From a checkpoint of a small autoregressive pixel model.
Model: width 192, norm layernorm.
Training: ademamix at rate 0.00085, 25000 steps, batches of 128.
Data: 42238 training examples, 75.8 epochs.
Rows from block 4 of a small autoregressive pixel model, named by matrix and row number. Rows with one number belong to one neuron. Each number is 200 + 30 x the weight over its row's rms, rounded and kept within 0 to 999. All counts start at 0.
After each neuron's rows are labels from the 100 images, of 14976, where the neuron reaches its highest value: "top examples" is what is common among them. Only what is clearly more common there than usual is listed. The data: capsule endoscopy frames (Kvasir-Capsule). In brackets: how many of the 100, against the usual share in percent.
# fc1: MLP up (model.blocks.4.mlp.fc1.weight, 1152x192), inputs 96-191
# fc2: MLP down (model.blocks.4.mlp.fc2.weight, 192x1152, transposed), outputs 96-191

fc1.383,168,227,254,231,217,204,178,205,189,181,210,158,166,166,228,150,237,156,186,167,249,259,214,187,204,238,183,163,236,177,194,224,177,193,166,183,191,174,263,176,204,137,168,194,214,239,177,232,193,158,204,191,196,183,208,173,191,184,234,257,108,209,153,215,186,227,225,219,182,166,183,162,235,189,232,222,224,211,259,197,236,186,226,182,207,203,167,156,232,212,202,226,175,187,202,207
fc2.383,230,192,204,205,172,208,174,214,186,219,151,212,235,225,172,198,165,221,190,214,219,185,220,219,194,186,210,192,200,214,227,190,184,167,196,191,212,209,188,177,219,180,190,178,204,198,203,223,256,189,219,186,200,220,184,200,210,194,206,204,204,204,203,194,272,180,219,200,181,179,237,210,210,225,208,228,214,196,216,227,181,233,197,194,204,201,310,182,229,213,165,206,206,200,210,414
top examples: finding: ileocecal valve (47 vs 8.8)

fc1.609,208,154,228,206,262,238,175,211,187,190,215,181,189,172,216,208,208,194,195,229,196,221,196,228,181,208,145,201,204,195,158,303,239,208,135,186,168,216,189,185,208,231,172,199,255,221,207,232,183,205,233,231,228,180,227,233,167,209,165,210,204,243,208,209,210,192,194,174,224,138,210,174,164,222,200,202,197,206,221,165,244,160,159,263,165,200,149,211,169,206,227,178,209,179,198,220
fc2.609,220,195,200,212,178,191,204,212,212,213,201,202,135,211,200,216,250,220,178,167,223,191,192,228,210,205,242,190,190,190,212,211,145,186,220,213,230,216,227,212,147,186,219,180,183,196,182,179,195,203,208,173,200,216,222,245,195,185,190,215,174,180,220,188,293,205,197,208,230,149,209,207,231,197,254,210,188,179,208,201,209,223,178,166,234,166,299,217,207,222,189,204,239,205,178,294
top examples: finding: reduced mucosal view (29 vs 6.2)

fc1.758,218,190,243,199,208,171,188,175,232,184,227,182,225,188,172,204,214,169,216,143,238,203,203,156,213,165,196,208,225,237,244,248,200,171,212,208,219,187,230,207,226,225,183,224,256,149,218,213,172,209,238,229,233,210,216,184,153,193,193,213,148,253,209,232,257,253,200,225,220,143,228,109,204,218,202,223,209,172,228,157,214,228,212,228,180,165,174,171,277,191,133,210,154,201,236,200
fc2.758,202,220,178,193,195,175,170,234,168,216,211,174,149,179,199,208,204,247,178,210,202,233,209,204,189,210,197,213,220,184,185,206,112,209,190,211,194,185,170,238,164,206,205,208,212,172,178,227,181,213,206,199,205,183,195,195,173,239,197,190,190,212,185,129,209,196,216,222,203,212,237,207,183,218,191,216,177,213,192,194,172,201,240,180,174,161,188,183,238,238,202,154,212,203,211,71
top examples: finding: pylorus (31 vs 3.4)

fc1.96,205,241,186,198,172,250,174,180,210,170,139,269,242,136,173,240,204,216,193,187,254,195,232,199,215,218,203,149,218,214,219,197,175,216,172,163,198,215,180,174,213,257,190,218,245,187,176,170,154,131,201,244,210,187,248,176,199,178,280,241,208,201,208,194,249,211,208,203,200,198,238,205,273,180,135,203,223,172,197,188,208,162,206,136,167,189,168,193,198,190,215,244,153,208,155,210
fc2.96,223,205,198,238,217,223,203,205,180,208,229,211,193,271,211,193,180,203,196,194,189,209,194,209,218,187,190,201,181,179,214,205,278,239,184,191,193,193,213,217,205,219,172,181,186,208,195,241,208,209,173,226,212,206,193,190,219,198,196,170,197,200,208,146,85,202,218,177,197,229,178,204,193,221,215,211,173,200,198,182,187,214,198,203,195,212,228,192,212,226,181,194,225,172,233,0
top examples: finding: ileocecal valve (41 vs 8.8)

fc1.126,224,202,184,223,255,232,205,198,177,195,163,184,231,213,182,199,187,220,207,160,218,161,162,177,201,169,130,187,197,260,213,213,195,218,168,218,163,205,188,218,193,229,199,231,210,272,214,175,140,238,199,256,211,183,165,223,220,186,210,193,168,158,203,183,235,209,178,199,200,200,183,178,154,171,234,147,193,221,200,155,219,237,253,226,177,244,162,216,172,266,209,194,201,213,199,180
fc2.126,175,238,177,186,197,213,200,195,197,212,213,221,168,216,151,154,206,192,175,221,163,187,208,182,236,219,184,176,150,198,215,180,187,219,211,196,189,212,152,250,140,223,268,201,220,202,202,211,234,186,195,212,180,218,200,199,180,164,213,165,199,202,195,212,45,212,218,203,177,195,203,201,191,171,163,192,215,178,177,243,201,206,169,205,197,200,262,189,244,209,171,165,196,203,181,67
top examples: finding: ileocecal valve (43 vs 8.8)

fc1.243,249,204,224,150,206,227,186,262,234,190,202,180,177,172,220,252,232,217,247,196,214,171,147,252,179,148,194,192,255,198,216,207,212,213,140,171,170,173,219,238,220,218,178,203,254,191,194,242,141,186,202,259,191,195,175,198,140,231,233,227,160,225,211,236,237,244,188,215,197,208,184,180,241,179,161,199,237,191,126,222,207,195,229,204,203,218,183,192,187,136,211,190,196,172,273,257
fc2.243,191,208,179,197,165,179,173,172,172,189,210,227,228,168,203,187,150,214,243,164,211,200,225,255,180,217,191,234,195,208,212,190,97,212,196,204,199,158,205,156,201,145,216,208,173,197,192,153,195,226,177,171,171,221,242,188,204,190,222,200,178,245,229,204,281,238,222,195,216,197,195,196,213,197,188,193,189,209,250,222,183,226,170,159,187,192,254,171,193,201,244,165,195,217,199,394
top examples: finding: ileocecal valve (67 vs 8.8)

fc1.483,238,204,241,195,227,172,184,226,188,201,237,246,203,171,228,239,164,199,144,199,189,228,209,187,222,207,228,193,164,207,147,214,209,206,172,202,200,172,228,178,228,173,175,182,234,149,166,255,215,192,243,191,213,218,193,174,193,218,249,207,158,249,108,218,319,202,205,228,197,178,261,226,222,202,175,221,170,204,223,195,193,176,238,242,185,134,191,186,174,204,174,169,195,176,203,285
fc2.483,169,203,148,183,157,216,202,212,217,207,206,238,212,198,217,223,176,155,173,180,197,211,190,222,202,219,180,187,189,199,193,189,218,220,198,216,180,179,227,185,252,226,187,160,196,190,189,149,160,205,196,200,172,207,176,192,219,200,210,215,193,192,181,188,301,182,197,204,199,185,211,219,198,207,234,191,221,182,187,228,211,181,196,192,226,212,391,204,220,199,158,242,238,210,206,233
top examples: finding: pylorus (63 vs 3.4)

fc1.39,223,165,222,227,231,190,213,179,204,137,214,199,207,172,172,220,207,192,185,195,188,247,151,207,175,206,192,224,202,232,226,220,201,208,160,164,158,156,191,192,237,151,198,190,185,199,192,146,190,166,224,185,250,210,183,149,235,202,184,190,242,198,225,237,202,234,219,155,171,207,214,202,228,162,186,232,193,221,154,225,170,180,166,243,145,186,194,156,201,172,228,220,241,186,176,257
fc2.39,240,192,151,204,209,196,204,200,202,175,193,215,212,157,236,203,203,169,215,216,170,192,174,188,187,204,234,198,221,171,195,181,164,240,197,201,191,191,196,201,218,174,188,226,214,173,196,189,173,231,227,200,223,194,213,194,179,208,195,225,163,188,201,249,301,220,241,188,230,206,178,180,180,196,189,205,206,201,211,198,219,182,205,220,180,205,211,212,160,204,246,189,166,223,190,457
top examples: finding: ileocecal valve (27 vs 8.8)

fc1.198,214,218,216,219,241,158,207,206,298,221,143,171,226,176,178,163,174,163,157,165,223,203,223,174,216,213,173,226,222,225,251,222,200,203,171,217,201,211,165,264,204,225,167,196,209,183,185,204,191,213,185,169,249,219,226,181,181,176,200,175,268,188,185,214,159,246,239,209,206,194,182,136,169,182,193,207,216,180,164,222,217,213,266,218,178,199,203,190,174,213,213,194,205,212,262,196
fc2.198,180,232,229,182,230,206,253,186,168,180,197,149,208,173,202,186,226,197,199,231,208,211,207,214,230,200,194,197,184,206,215,241,170,228,267,211,165,216,196,204,201,180,199,217,218,183,146,198,181,168,193,211,198,222,191,217,157,198,180,240,169,198,206,238,148,170,200,201,197,223,190,190,237,183,216,221,205,198,174,202,208,166,204,187,186,222,173,183,199,196,167,263,196,186,194,197
top examples: finding: ileocecal valve (33 vs 8.8)

fc1.727,192,203,155,247,196,249,175,217,223,194,157,172,206,155,187,152,185,185,222,206,248,191,182,152,257,194,164,153,219,208,232,193,178,208,202,210,170,189,181,196,189,187,205,230,165,223,178,152,179,151,208,273,230,181,236,234,168,180,241,214,247,183,204,183,203,246,228,164,239,172,198,199,183,214,160,177,197,225,198,208,210,205,176,146,189,229,190,190,195,270,197,230,169,231,186,226
fc2.727,210,189,187,188,228,189,230,185,185,206,211,168,161,230,242,217,209,229,185,163,194,199,204,215,223,204,188,218,199,198,187,198,175,206,190,208,164,200,201,192,226,216,203,217,196,181,217,202,195,218,167,191,169,200,170,193,210,204,173,176,218,164,202,188,196,182,217,197,169,197,218,197,195,191,205,202,203,195,227,180,216,191,205,212,203,214,323,208,181,171,184,194,183,204,209,220
top examples: finding: ileocecal valve (50 vs 8.8)

fc1.679,188,265,198,227,245,158,185,237,214,138,224,200,229,167,209,232,262,196,179,195,169,236,190,196,168,195,232,184,223,170,171,207,162,215,127,183,180,114,207,208,223,206,177,240,221,197,201,210,187,198,203,215,229,222,234,275,117,168,214,184,202,228,180,260,216,217,227,227,233,229,213,203,152,187,139,194,226,214,225,165,224,201,241,187,179,199,161,211,231,177,182,180,153,169,215,202
fc2.679,215,195,183,172,214,161,196,157,202,202,212,219,212,118,188,248,203,225,173,213,192,171,202,199,208,207,210,202,178,205,207,220,202,165,190,171,180,183,220,194,258,168,196,207,223,180,211,190,200,173,206,218,181,189,190,193,200,186,202,188,213,169,197,206,345,211,206,189,208,202,231,188,220,170,205,199,255,206,188,199,179,216,193,205,181,197,68,199,203,210,204,199,175,189,233,352
top examples: finding: ileocecal valve (41 vs 8.8)

fc1.379,256,205,140,240,223,183,222,216,202,124,197,251,187,215,210,232,262,213,156,222,200,204,205,220,214,173,199,215,232,222,173,223,226,230,179,227,219,177,270,199,201,212,185,188,179,203,165,161,171,192,248,159,241,182,198,200,176,219,205,248,111,207,198,197,253,206,245,200,219,214,235,197,194,180,182,233,262,168,227,178,167,203,218,200,140,212,217,193,167,187,205,244,190,213,205,262
fc2.379,190,205,205,176,195,211,208,261,208,209,190,179,160,246,186,187,177,172,214,190,198,215,209,197,216,209,226,193,180,169,239,230,214,129,170,260,223,241,168,208,188,208,223,147,195,215,255,221,196,187,185,206,228,168,177,143,196,198,203,214,198,235,214,166,138,218,144,171,198,226,175,221,182,180,208,202,194,197,229,227,222,232,220,249,189,192,238,169,183,161,216,211,186,248,154,237
top examples: finding: pylorus (29 vs 3.4)

fc1.290,170,203,182,147,250,181,237,239,175,203,180,168,206,202,187,213,192,113,182,162,219,184,187,186,231,197,179,149,215,196,212,244,177,196,185,196,189,216,193,161,157,189,220,263,255,148,197,236,179,219,204,173,252,180,230,182,181,222,229,204,159,243,159,188,239,206,210,226,193,147,240,167,179,206,185,223,233,214,154,230,233,189,187,243,159,158,198,198,192,248,205,216,136,190,229,173
fc2.290,195,162,207,190,219,189,210,191,189,200,199,228,142,260,243,139,200,172,279,257,190,186,238,193,215,175,177,206,192,205,189,216,157,204,245,226,166,226,187,205,159,202,206,197,161,213,237,228,218,173,172,219,238,242,127,189,217,211,196,167,204,220,243,177,319,195,201,222,206,185,196,184,143,185,171,229,233,204,208,194,137,119,207,155,185,179,111,244,219,224,208,211,206,237,191,228
top examples: finding: reduced mucosal view (38 vs 6.2)

fc1.404,188,215,191,163,187,218,177,220,237,250,182,225,231,194,217,223,194,193,221,172,195,206,202,253,187,163,207,190,219,210,199,239,155,160,184,238,158,206,195,226,202,175,185,222,211,192,234,182,147,203,229,157,247,255,176,151,168,208,220,195,195,197,184,256,237,186,228,188,223,162,234,144,252,242,210,204,197,134,208,161,279,210,173,256,233,171,184,204,201,206,261,120,241,211,205,209
fc2.404,216,174,188,177,191,190,203,170,164,191,182,178,213,163,209,205,189,211,223,185,208,240,175,172,204,199,219,191,175,208,230,178,113,207,239,176,210,218,217,181,154,190,215,201,192,179,249,182,204,219,196,215,190,191,174,188,199,245,188,202,181,238,173,188,288,178,203,156,231,215,205,247,214,131,223,188,183,194,229,188,166,176,190,172,178,208,14,173,215,166,223,184,211,207,227,191
top examples: finding: reduced mucosal view (32 vs 6.2)

fc1.175,216,192,159,218,207,205,208,183,211,188,146,139,211,169,200,176,187,149,209,200,244,201,215,157,223,185,157,271,210,221,229,245,201,189,214,195,204,224,186,157,205,177,192,225,242,233,201,149,194,137,193,238,204,236,184,197,185,193,235,234,225,184,231,200,232,214,160,154,179,135,220,165,170,159,189,307,257,223,195,192,210,231,141,170,211,183,185,222,191,205,202,183,225,190,212,188
fc2.175,223,194,204,185,226,157,179,187,163,193,215,159,169,255,232,180,202,219,186,183,202,190,237,239,189,193,234,174,191,200,178,187,288,214,170,219,186,210,215,199,174,239,170,213,188,200,206,192,230,214,202,166,217,185,196,216,216,161,172,185,223,184,204,231,59,186,211,226,226,229,233,198,182,221,215,184,201,241,170,171,219,194,202,212,224,172,199,160,190,200,185,206,214,225,190,200
top examples: finding: ileocecal valve (33 vs 8.8); finding: reduced mucosal view (28 vs 6.2)

fc1.26,192,209,206,220,192,239,208,185,164,191,197,239,204,190,231,190,187,223,227,235,216,176,199,207,261,174,193,176,155,226,213,272,169,158,178,184,147,180,208,179,248,164,194,171,206,201,215,175,225,248,196,211,215,196,188,187,156,231,216,191,222,167,225,182,189,145,281,231,177,152,241,197,228,184,224,166,228,237,158,191,176,236,231,213,137,185,165,203,204,234,222,206,178,157,190,240
fc2.26,221,198,212,202,168,216,180,200,217,179,214,195,245,253,186,186,207,178,143,182,195,195,219,205,161,211,224,189,182,220,231,229,189,225,218,183,196,217,211,176,207,131,186,176,226,214,190,226,187,195,171,197,208,218,205,200,172,204,212,208,152,182,257,257,279,248,216,173,215,220,252,223,263,172,172,212,249,209,182,209,218,182,160,203,186,172,366,208,212,181,182,199,168,183,240,252
top examples: finding: pylorus (43 vs 3.4)

fc1.658,223,226,239,248,177,200,208,176,206,193,217,202,172,200,156,178,156,168,222,231,200,262,201,195,183,145,145,168,136,236,235,225,163,136,150,173,178,220,248,173,192,170,206,241,184,165,264,214,192,172,206,189,208,186,228,193,223,172,220,194,205,120,206,222,243,182,195,212,244,216,198,185,188,215,182,225,213,180,252,170,193,185,195,165,170,204,158,164,237,191,208,210,223,209,265,231
fc2.658,188,193,233,200,151,244,227,181,179,157,233,198,206,152,227,163,204,233,220,192,183,218,213,201,203,191,211,249,203,146,178,235,218,214,212,198,227,172,228,211,175,205,209,203,176,200,205,189,190,192,162,232,197,175,198,202,217,222,154,188,174,169,207,207,130,203,200,176,256,207,180,239,208,212,206,244,200,177,213,179,210,199,140,205,214,226,250,189,189,208,205,231,195,207,198,239
top examples: finding: reduced mucosal view (39 vs 6.2)

fc1.732,212,222,226,181,204,270,228,135,234,220,182,188,228,201,181,220,225,191,169,188,219,170,203,218,233,173,199,205,193,296,244,198,205,223,197,224,203,160,178,188,165,137,226,187,221,120,212,182,229,217,241,175,202,209,147,209,240,209,229,218,201,205,197,250,175,249,242,178,203,210,198,181,210,192,139,202,155,205,192,230,181,122,214,196,190,156,200,140,273,211,166,192,184,202,220,189
fc2.732,182,213,166,207,202,180,180,216,214,218,201,209,174,266,215,163,190,207,229,206,204,214,190,206,226,229,235,209,195,202,191,178,220,200,207,221,200,184,197,235,187,197,197,195,227,210,187,217,166,187,181,166,205,214,245,211,217,215,202,228,166,237,194,167,96,191,172,203,212,214,186,184,186,194,207,179,172,216,205,208,218,206,179,185,206,187,159,199,195,194,178,218,219,200,199,16
top examples: finding: ileocecal valve (70 vs 8.8)

fc1.135,198,156,199,222,198,250,218,171,147,236,234,241,235,176,212,156,123,150,252,151,219,230,208,198,226,195,180,158,210,147,215,211,161,201,198,159,167,249,187,231,186,163,142,215,180,192,153,229,150,206,207,201,191,259,190,166,255,223,220,199,228,192,153,166,175,167,153,213,220,186,204,165,200,167,219,207,220,185,214,139,205,215,194,210,199,197,199,167,145,200,175,244,244,211,207,211
fc2.135,192,219,197,212,203,250,203,188,196,195,210,174,201,181,205,219,211,178,201,182,225,152,180,222,204,199,200,192,217,225,160,211,239,184,210,174,215,200,213,175,186,226,214,185,195,151,195,183,200,186,212,213,206,204,205,200,213,213,184,206,207,156,198,241,230,211,172,183,179,223,195,175,190,172,188,189,188,182,215,223,203,236,199,227,189,212,13,185,178,172,180,190,192,193,189,0
top examples: finding: reduced mucosal view (26 vs 6.2)

fc1.274,219,202,218,250,223,194,218,147,189,197,203,211,182,182,208,193,199,213,225,196,194,231,187,214,176,230,174,115,205,212,151,215,187,227,188,194,180,200,213,221,202,205,198,215,224,182,173,206,157,212,198,179,195,170,255,186,204,210,217,175,236,258,213,238,216,158,234,206,162,173,224,206,198,154,193,225,246,188,202,174,252,196,212,230,118,200,173,92,185,206,252,250,164,218,226,239
fc2.274,177,171,222,192,190,193,215,208,210,225,199,212,185,215,205,220,206,196,202,234,209,229,205,186,193,201,204,184,202,206,169,213,356,196,199,222,208,202,174,223,155,215,196,192,205,207,217,211,219,205,201,208,191,216,202,202,190,193,197,198,215,201,208,171,107,202,215,229,186,196,199,192,206,211,179,204,171,230,231,196,198,197,225,199,205,178,238,200,205,224,195,195,190,223,201,99
top examples: finding: ileocecal valve (25 vs 8.8)

fc1.613,264,251,218,193,203,194,182,200,208,206,193,219,250,161,193,212,206,204,175,216,251,167,248,182,260,197,194,203,200,194,170,219,175,210,151,200,174,208,199,199,249,117,188,201,228,202,218,250,164,206,267,218,171,180,247,177,198,200,270,214,185,157,171,231,272,186,212,163,181,199,226,213,169,232,146,225,248,228,207,243,232,240,217,196,192,154,249,206,179,210,248,179,151,174,223,226
fc2.613,222,192,196,188,193,191,215,199,216,185,182,187,217,145,200,212,212,227,208,213,195,219,205,196,196,216,187,179,199,224,204,161,191,192,221,180,199,218,215,197,202,194,178,203,194,194,217,192,207,190,209,201,199,198,192,215,197,209,221,218,217,173,201,210,305,202,200,175,181,194,190,206,177,233,192,211,207,189,192,197,209,198,190,194,186,216,23,197,199,213,180,236,194,181,174,326
top examples: finding: ileocecal valve (29 vs 8.8)

fc1.224,208,218,164,200,252,199,150,216,233,171,179,191,217,195,207,199,160,141,181,197,186,219,227,198,214,204,187,156,212,228,139,174,169,189,173,189,144,175,200,223,199,100,205,197,169,235,185,237,209,192,231,217,215,200,233,214,193,188,252,235,193,223,161,198,180,224,269,220,173,218,180,174,215,199,190,191,229,216,219,188,224,235,211,192,181,225,227,184,157,232,233,136,183,218,251,203
fc2.224,211,204,201,213,209,211,219,187,206,218,204,187,171,221,215,196,227,185,211,201,202,218,203,216,229,187,190,188,192,194,182,185,281,185,219,226,183,188,172,203,176,224,200,217,203,212,198,187,209,200,214,211,184,201,178,224,217,211,178,197,200,240,217,195,112,219,199,205,192,233,214,217,176,210,204,180,207,178,182,164,187,194,185,204,203,182,0,181,206,206,197,199,197,203,214,0
top examples: finding: ileocecal valve (37 vs 8.8)

fc1.217,227,197,209,207,255,172,215,185,228,172,191,145,212,170,171,218,196,205,215,191,237,171,225,196,239,221,149,180,168,198,188,157,214,183,199,211,212,210,319,191,212,186,189,211,223,163,171,216,225,213,198,178,167,170,200,218,212,207,213,176,242,190,205,178,203,172,246,235,208,200,204,154,196,143,195,228,204,180,154,189,249,278,212,191,171,214,196,203,219,220,206,186,147,163,206,231
fc2.217,227,211,181,210,193,179,205,199,208,217,189,216,172,205,188,203,201,214,199,220,194,194,215,185,212,191,209,205,190,193,198,206,157,220,234,209,189,182,189,210,228,209,211,200,203,202,219,226,188,226,228,193,227,217,190,161,226,174,207,203,175,175,221,189,226,223,205,201,208,191,184,179,212,178,161,197,186,193,160,206,200,199,213,176,223,239,0,194,177,169,203,169,201,204,194,286
top examples: finding: ileocecal valve (48 vs 8.8)

fc1.718,224,221,203,170,209,148,142,151,235,177,194,233,221,128,161,208,206,226,228,195,246,212,199,239,209,165,197,178,203,173,217,188,230,239,180,184,198,206,234,166,175,234,211,174,208,198,246,240,213,170,237,180,177,201,181,220,173,229,242,217,162,198,196,232,229,205,196,173,237,176,236,173,173,215,206,169,172,218,190,166,193,246,143,229,240,151,194,195,198,189,174,210,198,146,205,208
fc2.718,176,216,172,203,212,191,205,203,213,171,179,184,175,207,187,196,210,179,198,240,215,195,195,204,213,197,191,168,190,217,190,215,249,177,205,231,193,188,194,184,193,227,190,156,211,208,213,173,206,230,195,188,237,189,204,201,212,210,220,192,218,187,192,179,225,215,173,185,198,208,198,188,213,191,184,218,225,213,192,216,200,200,205,196,190,218,24,210,220,229,191,219,194,213,188,163
top examples: finding: ileocecal valve (44 vs 8.8)

fc1.20,153,201,216,208,205,228,207,208,187,203,142,174,180,176,217,171,254,174,232,193,207,117,247,156,254,190,199,197,194,227,221,197,172,195,187,177,186,226,165,215,204,184,181,200,251,190,226,189,206,237,184,252,190,236,125,206,258,137,209,258,212,198,238,246,201,182,187,186,151,170,187,157,184,216,170,244,187,197,181,213,237,194,205,156,151,173,219,175,303,238,189,140,140,216,245,207
fc2.20,238,200,181,186,169,192,212,194,205,187,188,221,245,167,193,198,178,228,203,214,208,236,171,195,178,211,223,224,210,176,211,184,250,191,229,205,244,185,206,177,236,205,195,200,201,216,206,213,189,201,209,178,206,228,220,211,196,191,206,197,184,198,214,208,280,184,197,189,216,210,190,207,200,173,201,198,195,204,187,220,199,200,191,167,212,179,130,236,204,213,217,215,195,192,173,399
top examples: finding: ileocecal valve (26 vs 8.8)

fc1.192,245,157,186,254,254,156,231,207,198,181,208,211,189,181,191,155,201,196,202,174,208,233,149,231,227,203,136,177,229,205,219,178,184,211,191,215,177,134,245,199,251,181,226,206,266,221,154,180,191,196,183,174,231,227,181,179,204,194,203,233,140,176,166,232,215,241,248,244,170,171,155,156,175,231,144,175,181,218,221,167,223,167,225,155,230,153,193,189,216,222,219,153,196,171,203,238
fc2.192,176,218,213,197,183,179,188,213,231,170,181,226,174,289,204,167,220,203,198,195,212,231,180,186,186,200,172,162,171,188,204,208,201,184,184,209,212,237,184,159,180,186,197,194,162,198,218,206,182,208,189,227,232,184,183,181,233,175,188,207,243,219,239,191,270,195,201,175,166,165,174,179,145,210,194,206,217,201,199,176,238,268,193,177,185,235,178,183,200,214,170,261,216,246,238,199
top examples: finding: ileocecal valve (66 vs 8.8)

fc1.463,246,177,259,232,183,285,171,174,200,232,190,220,210,146,196,224,218,192,224,171,194,218,194,236,184,165,187,189,195,196,181,227,197,215,173,233,244,215,189,221,201,222,156,224,241,178,203,188,204,173,181,193,218,220,177,195,208,205,230,229,174,262,222,235,148,161,177,203,205,213,190,201,225,128,176,223,150,196,188,185,222,131,225,205,208,158,188,187,133,184,191,187,299,210,242,213
fc2.463,174,221,216,191,166,191,231,172,208,184,184,211,195,214,191,189,217,199,172,172,203,185,235,183,183,199,200,203,202,198,225,188,176,192,233,199,215,199,206,201,236,235,252,189,233,208,190,187,160,200,173,211,221,206,216,194,209,216,203,211,223,217,183,214,192,192,212,186,178,230,170,178,242,198,197,221,189,218,198,233,181,207,205,189,180,199,114,204,200,198,176,212,204,211,200,188
top examples: finding: ileocecal valve (47 vs 8.8)

fc1.347,209,198,206,227,156,207,178,147,167,213,203,143,201,198,202,237,242,154,215,175,251,151,161,243,177,155,190,167,233,186,182,222,172,270,182,170,112,196,251,226,230,195,221,246,202,149,196,226,211,183,228,235,210,227,233,201,153,175,165,176,224,273,222,198,155,188,162,190,254,224,188,169,252,207,224,155,219,181,184,192,229,191,159,205,228,190,200,219,266,166,172,208,186,201,187,200
fc2.347,188,202,244,186,258,219,227,215,198,223,224,122,191,198,214,192,245,206,208,199,180,183,179,220,173,211,170,185,179,216,157,204,276,181,203,196,179,238,231,203,215,233,173,201,211,199,195,203,225,223,250,177,209,163,187,191,199,161,186,200,173,187,184,168,146,210,247,238,188,217,159,201,194,200,187,208,191,197,178,193,189,184,243,205,210,198,360,178,183,246,251,161,214,186,220,231
top examples: finding: reduced mucosal view (35 vs 6.2)

fc1.242,196,221,185,169,217,225,224,229,301,220,180,197,223,191,201,199,227,159,253,180,256,199,239,230,202,176,203,223,256,202,202,158,106,209,164,212,167,152,199,224,249,147,174,186,199,222,212,211,155,207,198,208,202,188,190,204,158,149,218,199,199,148,202,171,211,204,207,164,241,218,213,188,209,207,241,182,239,170,216,212,197,186,173,241,199,189,168,180,245,165,262,210,145,196,188,243
fc2.242,186,211,200,188,199,175,203,194,195,211,182,211,188,181,201,207,220,195,207,195,203,193,186,201,197,216,205,196,192,183,210,193,210,164,217,186,199,207,239,175,216,195,215,180,208,209,169,185,216,201,204,224,193,193,204,198,202,193,218,206,177,207,211,150,318,219,197,210,197,220,201,188,203,209,192,204,217,201,185,205,205,200,183,184,198,191,249,204,218,192,198,201,191,180,187,280
top examples: finding: reduced mucosal view (26 vs 6.2)

fc1.536,208,197,184,230,216,226,238,166,219,234,188,168,259,180,151,200,213,173,214,184,229,180,185,202,200,221,183,212,198,202,201,197,161,200,192,167,94,129,219,193,251,168,235,181,174,177,193,162,227,233,224,216,164,243,200,239,176,214,299,227,204,218,162,177,245,228,206,250,218,167,221,178,201,182,179,181,193,237,182,189,158,223,197,257,217,206,182,210,200,185,207,203,120,175,216,233
fc2.536,216,201,192,203,203,224,205,214,192,194,204,209,207,267,181,157,182,198,199,204,190,206,208,201,189,202,208,206,172,170,205,197,225,194,208,204,199,211,177,218,184,203,185,186,215,215,203,222,198,195,203,197,181,203,195,202,191,190,199,195,200,204,209,217,199,191,222,195,205,195,203,211,192,179,214,214,165,187,185,220,209,204,177,195,188,174,291,197,210,182,192,206,201,216,200,56
top examples: finding: pylorus (31 vs 3.4)

fc1.169,270,169,216,160,217,169,139,246,192,202,227,163,197,209,235,242,231,261,201,230,256,233,144,172,224,181,217,162,255,243,174,235,159,249,226,205,163,194,208,191,173,159,172,216,216,216,162,199,232,254,217,221,178,176,188,192,162,193,206,174,192,205,164,201,230,232,226,169,266,150,241,219,184,199,168,196,239,186,169,171,144,200,193,191,222,182,230,160,183,235,212,185,260,219,190,187
fc2.169,173,216,138,198,213,182,241,201,154,203,216,181,180,167,187,170,217,194,157,214,193,187,199,200,193,164,190,177,221,167,161,220,213,197,201,179,195,225,215,204,192,168,209,201,196,214,170,218,216,144,207,163,174,192,234,190,227,187,206,189,205,190,224,182,191,221,188,209,197,207,240,274,193,187,204,174,213,205,177,196,230,210,177,260,198,185,91,206,212,191,232,220,228,193,207,104
top examples: finding: ileocecal valve (26 vs 8.8)